Weights of a small CTC audio transcriber.
Model: 27.2M parameters, log mel input, num experts 64, layers 6.
Training: soap at rate 0.0017, batches of 64.
Data: trained on read English sentences (LibriTTS-R), 15625 training examples, 43.8 epochs.
Rows from block 3 of a small CTC audio transcriber, named by matrix and row number. Rows with one number within an expert belong to one neuron, the router's apart. Each number is 128 + 32 x the weight over its row's rms, rounded and kept within 0 to 255. All counts start at 0. After the name is the row's rms in percent of the matrix's.
Before each expert's rows are labels from the 100 clips, of 14976, where the router gives the expert most weight on average: "loudest band" is the band of the loudest frequency at the time of the peak. Only what is clearly more common there than usual is listed. The data: read English sentences (LibriTTS-R).
# router: slot weights (model.blocks.3.mlp.router.weight, 128x192, trained with AdamW), inputs 0-95
# gate: expert gate (model.blocks.3.mlp.gate, 64x192x192), inputs 0-95
# up: expert up (model.blocks.3.mlp.up, 64x192x192), inputs 0-95
# down: expert down (model.blocks.3.mlp.down, 64x192x192, transposed), outputs 0-95

# expert 46
loudest band: 250 to 500 Hz
router.92 092 [126 161 139 111 177 116 148 163 161 142 126  97 148 174 113  80 160 158 105 125 142  69 151 108 166 106  80 164 137 150 103 104 195 159  81 127 112 137 101 147  85 158 132 157 101 178 100 161 134 122  82 108  98 163 125 178 171 178 128 146 139 101  62  93 148 120 136 154 137 174 142  96 101 126 188 172 147 118 104  87  71 184 126 104  90 172 151  94  85  60 107 148  88 101 127  97]
router.93 101 [158 122 146 131 144 140 205 150 149 142 108 144 143 158 129 172 185 173  92 135 172  80 143 108 203 103  90 146 111 104 113 112 177 147  89 125  86 141 107 136 118 176 108 121 124  93  98 163 124 113 100 123 178 147 167 172 132 114 112 125 187  71  88 145 127 109  95 136 150 127 182 127 107 120 131 179 119 118 171  90 135 192 158 131  61 167 162 107  73 123  93 124 106 165 138 158]
gate.1 090 [116 119 112 178 160 173 201  77 136 160 132 190 140 121 142 117  90 127 174 161 113 162 148 185 149 103 116 122 168 100 109 157 116 110 124 130  97 190 149 145 176  64  73 108  53  98 153 144 107 181 123 100 132 136 122 140 128  94 108 147 154 101 118  80 107  83 132  69 152  96 121 105 151  84 105 127 183  61 168  79 136  97 126 101  98 114  97 115 196 124  97 138 143 130 163 105]
up.1 103 [125 124 134 125 132  85 110 177 125 134  88  74  88 128 136  93 129 129  73 105 110 162 172 101  84 138 135 197  74  73 109 115 129  94  97  77 149 162 149 134 109 192 206 112 124 149 118 117 114  77  86 166 124 122 136  81 124  99  73 109 159 102 149 152 108 178 112 108 145 170 151 133  74 108 113 116 139 152  99  98 105 115  94 144 146 153 185 158 132 162 192  93  74  55 129 120]
down.1 099 [184 133 149  81 138 163 121 103 160  91 150 155 188 155 129 155 183 161 160 127 120  89 115 139 115 170 154 129 108 120 184 143 147  36 154 183 110  70 104  89 163 140 118 160 157  96 140 162 111 148 161 174 141 112 152 133 105  87 137 104 105 139 168 143 109 135 129 144 118 116 135 134  90 111 156 148  96 138 137 101 108  71 155 177 126  91 128 104 115 121 104 116 164 102 168 124]
gate.2 111 [151 159 157 153 173 149 171 112 220  97 167 151  94  52 125 150 152 131 176  78 139 145 119 100 112 104  86  90 126 162 105 140 113 140 138  78 172 195 167 149 153 196 131  85 117 128  94 137  97 110 199 119 192 100 107  96 166 141 125 146 151 154 118 131 132 135 125 155 136 166  80 125 103 137 117 175 104 149 140 153 122 162 196 115  99 156 175 159 113 129 169 169  66 181 153 127]
up.2 108 [134 164 157 152 184 146 180  74 206 108 166 166  73  59 124 147 123 142 174 104 141 135 135 103 113 114  91  97 130 150 109 141 105 154 132  80 169 184 158 148 164 194 111  86 123 138 125 130 101 116 184 135 197 107 109  94 166 132 126 153 154 143 124 138 133 135 135 169 124 177  90 127 115 134 123 167 109 135 117 156 131 174 195 123  89 148 167 153 101 120 192 162  70 184 165 116]
down.2 101 [ 37 132 132  76 150 135 132 130 139 118 121 192 186 145 144 150 116 111  49 171 102 112 133 175 131 186  62 109  77 143 122 142 116 111 118 137 133 108  79  86 122 122 181 127 148 129 149 111 134  75  98 161 152 160 207 140 170 209 107 145  70 135  98 123 196 165  66 100 138 156 137 120 112 140 166 124  99 123 166 136 156 145 119 165 165 101  53 100 100 155 105  97 159 106 200 110]

# expert 26
loudest band: 4000 to 8000 Hz
router.52 103 [190 168 128 141 151 149  90 118 132 166 151 142 121 133 152 122 117 136 132 163  52 149 179  87 148 117 146 135  98  89 158 126  76 119 102 166 149 142 115 162 193 123 145 136  67 171 127 108 138 142 131 160 126 146 131 118 184 158 126 162  99 157 108 112 138 129 163 153  64 104 141  85 153 108 202 222 146 106 102  88  90 149 148 128 165 171 177 169 119 129 136  87  83  92 143  82]
router.53 105 [104 126 143 101 151 136 100 130 113 136 131 177 140 162 165 112 100 112 109 164 128  50 179 108 200  92 124 144 100  98 167 162  81 112  76 133 197 142 137 163 130 126 167 105  60 172 108 103 125  71 119 145 152 159 151 106 155 134  81 158 126 140 101 118 171 137 130 137  91  91 138  96 155 101 106 168 168  50  97  61 143 120 173 135 156 156 156 178 132 118 161  66 124 123  75 127]
gate.0 128 [175 101 147  78 132 151 165 163 158 137 131 118 118 202  76  86  88 154 118 110 160 163  88 162 142  79 150 103 136 164 135  61 189 147 122  52 124 117 128 121 140  73 180 150 149 133 145 127 145  78 127  91 139 157 148 136 146 162 150  93 156 133 138 175 119 170 133 134 183  99 133  82 125 111 127 118 172  73 119 116 108  76 167 181  91 127 112 163 131 167 122  80 127  95  64 183]
up.0 122 [ 78 149 121 140 134 124 100  93  85 124  99 114 133  48 180 181 163 111 141 167  90 115 180  90  98 167 104 141 131 101 108 150  61 138 119 188 153 141 124 156 116 156  56  93 123 126  97 135 120 176 133 162 102  85 108 136 107  96  99 173 115 148 114  83 128  97 116 150  64 177 110 160 141 146 126 162 108 186 128 146 169 171  98  65 147 145 160 101 135 102 131 186 130 158 192  87]
down.0 116 [174 118 216 101 117  93  80 108  83 107  95 168 175 106 136  98  80 117 113 125 115  86  92  76 153 127 181 122 100 139 101 174 146 139 120 192 214 132 100 122 159 146 168 115 159 172 155 129 113 147 168 121 144 157  92 144 183 157 114 114 117 144  98 131 100 122  85 189  35 122 119 123 197 165 119  97  90 106 112 138 131 137 120 119 200  99  82 151 138 182  95  91 133 119 107 116]
gate.1 107 [155 198 145 174 102 118 101 176 190 130 131 160 133 143 118 175 122 202 123 121 120 189 165  85 151  70 143 123 228  81 139 185 100 110  85 189 115 157 109 137 122 166 130 133  74  92 127  71 123 132 101  96  99  72 167 100 134 145 146 161 126 146 114 108 138 117 162  74  91 145 115 105 118  83 106 123 116 197  90 125 114  70 115 135  88 175 151 130 106 131 116 161 130  93 112 107]
up.1 098 [157 161 184 191 144  88  79 147 142 113 112 174 144  58 101 118 152 184 142 149 110 243 140 142 124  66 172 121 139 118  98 108 126 141 145 176 118 131 100 149  84 116 120 105  93 147 107 118 143 130 164 102 167  84  98 151 128 114 163 148 144 148 118 103 151 139 155 117  74 138 136 107 124 135 139 144 113  87 129 107 119  85 107 119 112 114 184  97  96  91 190 135 129 138 185 132]
down.1 102 [105 153 134 177 117 159 111  52 147 140 114 103  94 108 148 178 181 182 153 129 141 146 112 168 123 150 112  64 114 148 188  70 116 117 124 110 129 111 180  94 146 235 128  99 119  46 160 103 121 142 131 163 172 113 118 145  73 134 148 148 128 114 132 146 161 106 105 102 140 120 111 226  99 143 146 125  87 163  89 150 159 172 150 125 117 112 122  63  86 203  85 110 169 151 158 109]

# expert 14
loudest band: 250 to 500 Hz
router.28 100 [151  67 147 163 120 129 162 153  74 160 169 147 105  63 183 111 114  97 130  98 137 158 124 109 165  72 101 133 169 121 108 148 150  90 159 102 173 144 121 128 109 129 162 153 119 143 147  83 101 149  66 177  97 174 109 109 151 138 135 145 156 172 166 126 151 134 141  83  86  82 152 112  99 144 161 117 185 153 153 139 148 134  85 172 133 177 138 128  89 177 152 160 147  83 119 118]
router.29 099 [152  64 181 165 149 126 128 137  86 173 155 164  89  83 138 155 111 139 156 172 104 132 119 123 124  83 127 106 184  99  75 206 149 106 189 107 162 158 141 152 118 142 121 163 128 112 153 158 119 170 109 187 102 105 100 122 169 136 106 124 151 122 145 109 139 102 103  99  78  73  96 139 103  93 105 114 201 152 105 161 140  83  95 143 146 165 141 102 131 166 148 124 173 120 137 132]
gate.1 090 [123  99 174  80 107 125 206 122  94 106 134  70 175 141 102 119  93 160 164 163 131  88 121 141 118 121 105 141  92  93 155 106 133 153 161 145  81 150 144  82  90 101  98 127 145 171  91 162 109 160 142  99 110 144 149  79 140 156 148 122  82 128 144 108 181  85 150 135 185 125 100 138 153 138 181 125 195 113 125 148 119 122 124  83 108 157 117 174 134 109  83 110 104  73 104 192]
up.1 087 [140  86  84 146 171 107 159 118 173 128 160  71  94  81 107 115 107  86 106 109 136 207 120 101 128 151 129 173 143 152 125  90 146 143 148 128 188  95 143 121 134 149 140 125 116 125 179  90 145 153 145 179 114 104  85 144 208 134  96 222 186 166 101 159 102 116 185 114 129 116 169  75 171 157 181 120  10 116 165  93 118 107 161 138 138 112 148 139 162 106 153 141 135 150 137 115]
down.1 093 [ 95 123 119 147 108 140 127 128 174 133 100 144  78 162 169  93 111 149 102 113 167  79 130 106  70 111 132 122  99 187  98 147 105 112 128 213  87 118 118 133 126 127 195 166 135  88 106 105 165 146 127 185 141 161 152 125 183  64  78 152 143 162 195 140 138 102 161 122 148 124 147 128 110 136 175 119 126 122 102 140  98  74 124 135 141 137 128  98 149  92 112  53 149 133 136  98]
gate.2 110 [149 131 162  71 152 240 100  69 118 182  94 155 148 113 118 135 174 189 106 137 173 137 173  82 111 126 167 132 157 143  99 155 142 193 131  90 123 171 180 150 188 117 101  98  91 133 110 127 100 187  84 163 129 134 141 125 169  74 111 141 130 120 151 210 130 131 148 174 134 138 164 110 123  93 128 179 152 132 120 135 136 126 116  99 170 134  62 144 103 119  87 120 180 136 159 108]
up.2 114 [108 139 158  48 135 208  77  79 112 141 145 171 153 106  87 166 177 154 150 136 168 127 185  69 118 132 166 124 149 112  96 175 150 190 154 107 107 157 164 151 176 120 119  94  76 157 151 111 117 147  90 166 117 158 158 141 173  52 100 135 131 120 129 203 123 108 178 196 110 128 136 113 140 117 138 139 122 176 113 134 154 133  83  66 189 121  68 169 102 138  86 125 198 141 162 101]
down.2 109 [131  90 113 163 159 135 106 140 160  86 137 121 165 127 141 166  99  50 141 142 124 118 150 105 164 172 150 172 155 136  80 134 167 120 168 121 100 141 119 147 144 138 151 124 132 121 156 131 124 154 140 150 182 115 156 106 133 122 176 157 147  63  56 166 162 116  89 194 186 142 118  63 188  92 168 154  99 112 136  97 106 107 148 123  57 124  89 132 107 166 159 169 136 152 137 124]

# expert 11
loudest band: 500 to 1000 Hz
router.22 102 [134 126 134  98 160 178 125 148  76 101 137 188 181 130 103 120 178 169 100 172  89 114 181 104  96 151 131 147 142  92 117  92 108  46  77 103 194 123 176 105 166 138 140 154 101  97  68 130 109 138 179 197 139 173 151 111  84 186 124 150 121  64 173 134 133 130  84 135  88 123 154 125 104 104 146 106 103 132 104  73 115 151 108 115 172 123 219 135 135 104 104 124 143  92 102 115]
router.23 100 [132 159 102 145 145 139 103 147 112  99 157 153 147  88 125 100 131 162 102 134  97 139 185 110 106 140 138 141 141  63 137 128  69 114 126 121 213 119 151 123 152 107 171 120  67 139 107  99 141 157 109 169  69 169 166 144 147 152 100 163 144 127 175  97 184  92 171  90  76  97 129 147 137 110 168 123 128  56  71  85 107 118 136 135 176 184 142 187 132 141 135  82 102  87 144  71]
gate.1 081 [137 172  98 148 158 138 189  81 171 112 127 116 135  63 138  94 138  47 109 111 176 133 129 136 191 101 106 131 129 144 175 136 149 169 160 126 128 102 132  96  91 206  90 114 135 144 155 128 191  90 157 131 156 121 166 117 139  69 118 126 183 190 150  93 121 168 114 104 152 125 143 135 114 152  92 177 148 127  89 180 198  87 159  97 138 154 127 150 122 107 108  74 105 144  78 127]
up.1 082 [133 125 109 148 180 179 104  85 110  88 139 139 115 102 148 141 174 117 149 110 136 158 146 136 105 151  87 124 125 121 110 130 180 201 182  62 130 112 134  82 115 113 111 132 132 147 172 162 115  82 133 128 102 118 155  98 135 100 145 139 159 132 152  89 134 147 114 115 132 134 149 177 102 116  78 150 142  98  81 112 217  88 114 128 195 167  95 137 126 118 123  92 111 144  79 139]
down.1 088 [119 147  98 169 122  84 148 110 113 121 111 131 158 158 101 193 104 158 128 120 143  91 149 131  52 172  98 140  98  99 100 119 185 141  90 188 115 154  96 153 105 131 128 196 118  81 136 128 146 150  67  94 137 116 168 116 143 179  59  95 161  81 118 168  99 106 174 134 158 153 118  88 131 118 153 125 152 111 181 104 133 160 133  92  23 149 131 167 126 191 125  66  75 155 107 116]
gate.2 093 [136 175 152  97 144 146 135 132 117 105 158 185 191 110 115 104 151 141 129 171 133  87 100  85  96  92 133 129 120 131 151 152 129 142 161 156 109 138 118  45 120 148 126  57 125 139 176 101 172 161  98 160 141 107 113 166 145  97 137  96 187  36 140 173 115 171  93  97 199 129  98 161 136 120  93 157 174 164 182 117 164 148  99 147 117 124 120 100 166  82 150 124 102 131 124 141]
up.2 093 [ 79 150 104 162 131 105 101 129 118 140 109 167  90 127 160  91  82 119 107  98 114 112 110 128  58 142  72 105 139 137 128 120 140 103 112 162 127 148  94 181 100 114 137 119 148 106  77 146 107 196  89 117 172 178 131 142 143 193 109 147 122 138 136 110 118 173 126 178  66 150 163 119 184 158 205 163 124  84 110 142 124 147  89 160 159 141 121 129 146 188 127 191 163 129 119 103]
down.2 093 [104 152 153  93 146  88 135  90  40  76 155 151 162  80 123 140 195 147  69  90 107 167 130 115 107 106 164 148 121 136 135  81  85 144 150 157 121  93 133 132 185 160 129 146 143  96 174 112  55 118 116 118 111 138  79 166  93 127 121 137 142 158 117 157 132 187 126 132 165 154 107 106 133 158 159 127 106 132 103 168  99 179 160 161 181 100 186 152 150 130  95 129 183 134 136 108]