{"moe_every": 2, "batch_size": 64, "lr_schedule": "step"}
Rows from expert 18 of block 3, named by matrix and row number. Rows with one number belong to one neuron. Each number is 500 + 50 x the weight over its row's rms, rounded and kept within 0 to 999. All counts start at 0. Numbers have three digits each. After the name is the row's rms in percent of the matrix's.
# gate: expert gate (model.blocks.3.mlp.gate, 64x192x192), inputs 96-191
# up: expert up (model.blocks.3.mlp.up, 64x192x192), inputs 96-191
# down: expert down (model.blocks.3.mlp.down, 64x192x192, transposed), outputs 96-191
gate.143 081:571522388519493492493601503493538478523510482488474495525471481518501464507467523496561472508583578429467415487589562536593481584449536553453482473528476483447469450460469456563542499458578529506538524508560559565506442538437493474529534547482533537515423497595600478459544473544511499545
up.143 086:515488559487409502503557564542441561428562405573536472532462535431456524467485557556502475483413516438490607456486415496492652464569532509513491427545534482525583466478487484416469468499502507455438511526483474516557443510498516515509441443443480497486556500449338460503458557465441497488
down.143 092:456395544509406521515507431429543377555520526450579493541400498445466518526561428586496488571529527384530492415431534502489510485537498492481531376457547569461486499491482585430527464485613540509505533440420455652534526471404432452529590501493592485536463438439469542541529520435568520582
gate.144 092:508503541427555577549498455481480557497647493497608511462532428409597551581456515477513570419488525562435555450459581502533536422569416552495518511534468469463532562516622487513613499470565488489459580523621578497508483510385493438525483509608436474465439480523520475436599460520518455544
up.144 089:451469535573548415487540527523481469456393494549435510555514534575473459442553503522524428591544494438576480591533422473469419549465544425509488510474562518537482478519381506508448500503418481535572463462341409465424499467617491514515495485402572491519535508523479512575398542466491541460
down.144 096:476566527419528505637575437404523477436395492544485460454432536470532431400461526482569489531532509444481490450475508456479550454547455554494559581504479515539646522498473503505471488538642522518610478507521521507479542443489466459583537467427578487448526476596508489514563475499495432465
gate.145 105:521560461547445523437463508438467503502480556599457473479393532379451477536530466565580483483450457389505430497477539504435499484467496546491426543533510480579511522525450586504444517395559348497496433439383512486373522491507520522510509499459530527517484506524505430478448443496512509410
up.145 099:535514465529458560439412464432463456496523560583488489520381532447467452535544454587603473497469474373554470533512558460463496509472538498501482491560470419551533551483434585520455520461533392442478452410418481507436604537454506505497538526465501511503485557522529365455508440421551502470
down.145 105:493552417486467526431581512529481433462431468541487511481528544470446409464513453542456462511496505534581455479531464627453490513438469589505544595533414520432495496513442510463540495602470462491567571458405483559527577430476532564499539538511537563533584505552499478469501591484473490448
gate.146 111:479474452481512436480452492565516531512490446578509499593457468507468510531556534453491501508546468525440456510514549427522546485495433571502398475452589471503453425593480453542492530431515540520518587470492508590443497428454551473479473475429453621580508462457487503467491535521402512542
up.146 105:480467452524522426460478489577521533473487469612498479527461458537445499568510522483512547509540433539401465462539535431542574536528461530513456497430565444477436450607464433552528491387523565495533534499499496575418481466488568497506478480407479619554546443445527416425530528514463533490
down.146 107:399552437525491512556544481506520485475563476458437580375568578507483610568523496491544437481487492507535517518488517529532542500549479478505554479453524576453513518548473534468422555510497497520453464368542550521388510424537424579551550498502549493444521538431412553498479400552491557554
gate.147 097:537475563524533569443455579485556504463529446524456530511499494557505434526527561482424537540387458499448526544503421532535467496455608502540374513535397567481628469574566471485447527465466465515525503534504575528503566439507591528535467498468450410470394484447434535495483567511518540537
up.147 102:463545494453468376560496393534437521509452579524553430465512569443467618484461455510507470471606535494500519452488576464468478515509415495458659443490574485481379548471453477554608465455559520473500450481503427497557441554522469488487512542547505578506578560522600466492547421465521467487
down.147 097:391524465546509498462644543532487490500504479483531487439421446444477478515460498451453543438491478520462507494479526517536457466503551541563467458512440557372557498475589476480432585354527425512536442513445544500485442567587464483458533440391452523543381426502403567494480413599551456507
gate.148 115:537577546513520485419448469469562494470484569532489515505519505443508405510520501507378496386467500423494478412571543368527389570507546440479477501515462442522542531562524533385443515443450538530520412544471481572429449535501428503496429571438456470526438561520498475421470468500480452542
up.148 113:451439451494495490535571540545479471515484414485526476512510476527482576487517499506602505597578491607497518557440440631466559435511483523512533514450531560463440475428488494629555448533486437514479617441511545434534566472495557484537569435552567536434578455546505548598560558480575575464
down.148 110:381452439525517459568527544577535533502582489494449431440576439516519426433466534536569425516434553544510470433613410484485507542517527597575490417534488486578551459541548514482529483477569511489506517516508456478503509488348544523527490478440590465521475579580432474390535536511524500544
gate.149 107:479441433409479515567475511406502489569459437485508569492530523500522563529518527567524609502500424557547537611576438429352485508452541510542434496545508512499371440459407445489403549497469452456418462504435506400477481545448508554419459486545481556482572461417530521444474411455454439537
up.149 111:427439510451528503472461500462469490494518485520544486488568458492514502410533616532465399529574493501575546545473555444608487412598504510493605567501472572515454421555507434480475548478561439515493631466407422449449526510524479450489477509461590484496477537440441428516521524532513537504
down.149 107:451569537528490485519495553433434413424513557468532446604581416484580420481635496537550458568554559560475466491456421471453457590447476451510474396435453512492475571406538503537451479567480523501571502486442500517536541507521503495468542527619473497552399484472478495424464527502538542493
gate.150 106:494468551440529564453520504584419500463537536505518425559482521503498522485546453464521469458602477456493445518465551527416445409545518536488456478577498463562560471496540432446572478434505471536477532486510465468457489539533484522548542539497451614599427459505524422456507468515445441573
up.150 111:416514611462433505529477422503651434499460538569469448452536543472494442507523512479493414520513523534435518495485511476487354587495457529483519536531362467458499596482551590468508550546597481449485469595540526414501538567430471535525559560467530472574475570568581467470441534553517492546
down.150 108:544503554498479482358479508468481572587594513515505447478568521576446511412469412432452527464511423517475412518527557575506581447401496519530551576519451513468503556380460524453368488559530523531482459498538486394404502552458449514539580579525475502450505544414566489606457517504504374566
gate.151 113:474559514508496530470501494513496488560483505474540545507587472503493438565526517515561546517389539455450471379552468519578549493416507493426481493453516503467377525555536481515615417546519491522495518422452516507599528575561526500531508536455498547502450536455540534542560516543583575587
up.151 114:540556463485425452381496480594448483482425477519419563549473494573454490499510514539502504503516494481523456503517478450557501510498562354479516433513475580526468529531469474484508568455518455478446433462522590395565578469438535536426487552514430508573540515498502525478442480518518468422
down.151 097:573509525504465557448534486471457456514469452498469395498620397426519433585490497535463501485491420486501489462502464613483500523497501474528438492549409527540490554527511523575530521542500499442537544469541428451551420517521533438503587439462504474387433516521501443423480542558522501500
gate.152 096:588570484519511513463510513490542388473523572481502468497470503509586598484578562586480456501473445533431558607565470534509454577429498560526517488528481495422469583494523579506498505554507584518477541551539484443473563472536504477458599466438480433399430550475480489576512533503533381502
up.152 093:566559472556490445458459559509521403509565594529478468422507498504452514546492654471482426529422434609388415544450560524427519491411505531517542482512540462503545538596504543538504518547578467543539557463475501477412534430469451466439520499488582438456459556459508464550576520506545439476
down.152 091:544507476427527481498444494564465543493452530511552489391553523501450484503464450470487530483501436458529509429496490552425485499510554419430493640559559543531483509488531521532540449584572514430395417562475501503526468463525366448454516527546584435557476546393560626533524418429438452530
gate.153 106:529454501488433468571580456578426503415492531573537569575479597544475524551531413399475433497506489487525531504508598486419502535508459510514496513551550480488493575403444530522551560517491447574488450521569443567415430390558493541487425504475471509528481508396428508445420385519447555562
up.153 100:568502566531424404602507453567398416457464536434506544551511544585492561520515411414489474538465493516506509483541554482431625505470553532518452502499460479502509470470456502543490532550518436551492465577597466562511481455534521524473471479504486521561467520435389551516416340522400537614
down.153 098:574514498505566454503523386438485421554449553493428479491458467541481468512403398559436439427489535505479459482431613535541575487412485544529514443532441440558477518426415514484485580533488408481410474491541517403464446609468463372474466514601524526475506491394481455552497497534539520542
gate.154 097:417536523429480427552533531505502535491541451549593505571539515465525457514483433491441506533459628502560541571531432626427514521514477401576491521515525489482497539481546483405447530517522469536538585443448452559469522483470430649509520492485537391557398402466486470500479541463520533514
up.154 094:603456435578546552422461440509519454497473588490424479396438555527464540458532547522578513467580387463461482466514577404610556497459531569439526486465482496503491470535482509580535471486507525468476456577583530463532445557541564374467453472517424565503615573515522494487485428531450455451
down.154 099:565596468479379546493454365530561482564565402497477494496444444472481510507476538590529490518490558420476527554533435438503515459605454514384550419446446457458435495406446402553530505521508487486474549545498495470507455485434445504520487500488443451580573564449534580464464488584533481515
gate.155 112:488553584481395464534509388493463557422459435460545522466562455647458493505551527529497433473495620543500439514603450471474518485517555502500585583496449535621521531538547412482430484526451459525469481501454518499487439594478482475581518428457560548507567534591490582456554478428489463573
up.155 103:519513554501441473532515441500429578394458443459523552497530455629411429492535533546488478490536585523453422511577426480468555470538553505482567544530421563560493501460539416505420448536438429479464448504414483525512496586557495435564458372441539545491570527561511592474605447445577539554
down.155 109:548505440565552589385452399569568512429544471508428606522480523533560459522388543508452494548455570420502435503471617522547468485440598403466482479435458504467499462415491442533572476508486546525583471515472507456479459522552478525556478466522487458478507450522483507398493499554442525438
gate.156 087:543539542536467513558482563587572536547537455527552524524514461537529541475446519409492512452521456468461526469514471451548488525464639435367521558462591490408449531405475493572454497435519503484493491548488396498499599533621398463455453457550553496565547506409512417516511505536533471625
up.156 086:515506493541499527568491568568571510571490396508561513526554409510545557428464511387563502460546459480419507464511519484535417503428540481393544540463550512410478540492451491561440469393504483545503487542472378513449574501653453522459463409467565445579536497425510492512518493441577516587
down.156 091:530488440578528485576515619465399484582442497581521497460517440442527572534502509563447489518484556493514499452574437444528441475608555498560386539622435536564436511564394468542518510488502462539456497502501498518458532541491411502507407551488522537572526501545487556558486542533462518474
gate.157 101:461477536542518543483501437433533412513519427512500544503601481554505484518560456535394459471497517631517436500468427494509490448550553477391483582458475511573557436448566412520480533433416440456501453558480519550504517524439514532493508524538574469529501540390512508529438506584413453574
up.157 096:455490512547504553459461392494494366536522454509504487532620517633514467479553450512418457508515546600497438517541423483495528446517513448412471550518477514543544413534513508504501515398413489487466435532537512497499533429490548489478467574514597513551486490357497558496446498581431442574
down.157 098:512606518475552490453519550554517519506462468562415485472500538517567503496469522554543496467539419458537536453472418437471478474547501484500489500513572412483499459513506489553534500561506545527436525428486573495500560465560524459544500458432480403524454541522504501468477458442594512572
gate.158 093:488438521556461482546507515544522508603480452564504489482498484426527427558568551609481489460557542460400479527532536445550551462523506502534451450453553502461469522392476553510505513336594425441434615454489465454551470520455494451561536573521436381495476478514418412526567438464503461419
up.158 109:531551469584523473620463524490478523441533578485584569504521506566442524511429470465471518583407493574565499429468499513539486525514431515481524482568522513486483468552538467529545405572439572535573467558503547531491509515637522512459471465485500610466542525498563532469490486494480610556
down.158 104:661550364502476364487433482439407524569463473485494443463502520574495458505515498472517487508570463498496528564440566493507515481498428425514543472557466455493528477462595465476411525424541499487505460464552512504517455447417495554531438444551594565410501546493439508591536504512528483495
gate.159 099:493555583554479523535486428552485545446523550506518588518531453523466539435412507462526489466528480551562519493441574438543509489583447533495477506478498539525418564529490603500509611529494517559481489476396461526482526518467468443522485452473499459506456430537458520452441357527479452556
up.159 091:525450486461494535500513505493564394526458433476450417458477516459507477595510531517483519555482468424415485490540421567401527494461595458501505520516440497523564406495472468505542384463523472468540489519554527435548532437564496528430512494539508501532567577513547513509569636445544527451
down.159 103:462534527572437475428416457540551469500524485480432484477518606656482495543510599539582371470495420487553477517542496493479488573466503484525499428504529549548542440560508482458477506485453517441546560537596529549453504469492454503448483469489479499569474578524468545533473491387463574471
gate.160 105:575545546527448508446514498576527534513456555477457488481416521540610553458450506568511401591423542518540473460565517507494472532503477521433415465580473529476565532480498475546549536545433514421491542561575572476515476480506548575586488494489484542575454496437400476433387516475418535427
up.160 101:479544567582493490480510501567544529460491516506468445538432537517643556505494558633498472536409520465504511500558580481498519518446492523481420528545533530519531522461453488509525546481402461469510534475502513457510518451500584592545510536518553539535471412405355488487378504490505530503
down.160 099:470468423462484461496509497534496587637536460482459575539576526371532489577467429526436608428577536528495472456391468366604494475551578447499463405537509496494458500542575539394434437458542495454451534472506428511480563539525522486454418482569555534508513430508514455435504542417504548514
gate.161 090:433501522475462420432591509536605543512506490549454589492469521550474471525532504510453456514409486527455406516528476505439639528439509522535553460493483643477478552481488575473393490531586595573542565552484443487459564549419517577491501539619518528524563408488519547558430536521594446458
up.161 082:474506420514382418467517414505570602456504548447433539476479480504455492537527547445441509543511517525469432504466435493487614516441484561553552501547524584425494526515457501474421478563506559565582592502520481380496530480497467608501425527552460506513499373444503583540533461567569397549
down.161 089:523507534413426509572577444463530468514529540557484556500592500377557420510665455455549480502578451507533517487467586495457458508439397536527560581545584472493538523500509585539437520578499530473490466544459474545496535577467464626517543606522530402434482475443533432424401550483490476518
gate.162 094:462432494538414487478507405520460522508516514507410479537436488478484418501467545529455450486439498532560503534474552542477504517518596446565548503510468510571557430447539435523432525523431550440484615557402527574541504471524414499498584519528461432554588535408485486479496506513485559420
up.162 099:482572546501578546469473533463456493489432485526556476501464440510463561547477416529581578606509505386531493457568429450623481447517471483388550544451522429441494474520589429604537540566497440500580466471531571433439511519506604548463485454499583580472525549528526531485529534536487453467
down.162 099:409621465495484430490468408489434551540579410576531541539612511486510536549523542512535525566505454517413496450466544430473587496529602464465457524457444488440483471488546515518506477430441553493444508345473638577488390473489429413476522558410558493533508533442474604507544540507477457477
gate.163 094:465542389518507592474486467450484461532524469453466478515542490431578505555551493464532557441551522585495457517597537478522447435528583534582481515445520466532504481446453526463454499462475434526477573416491505583538476432496523478545466533516479528513461521550540551491407474433517499537
up.163 104:483470429537564518505591544492452558522448582503541576426517393407525523479515460484421532513536409554479507415435491558526539495478562516449491554523487513433451500531461423433494582436480545502502587494526543508456488509504453461447472480455572511452456560428486550442529472588579507436
down.163 092:571471511519566522549529471577470544569503446490495446576431441393574548508481490496576552507497576542534476524490503451503446388506504488480506533528525516373534530478477483523506520567491515506467479483395541529335500589487496555422488462542525525439514478410532461546509565433504521484
gate.164 101:475458523456552494515479489502466455350502501536569523419508481478560467488487615569461487542471459467531472562404469528514555538507566502558463531412556447509441473499455529416541519458474453405398494451580568475554451498525498544457516476487528441531527506450555524488554549505406366393
up.164 109:510535560523482493460539489560532505603475403426501490597455464550480565603435466428535519553492660491536478425508462521457506495473473578530482463584566471507547493494512490559466543507468575524605537602405493542507528516485512468509444540511421545526512559597438507454533433447607508504
down.164 106:413488513549525457506510583488418511581538551453554515574529440619509434574426483458529438494572531508579484565479487535603520549488427523498507530466587505583473495592522583484544433484491520434462517430527456539391505484494549483620564398455599487510572454482583466531518554501489553530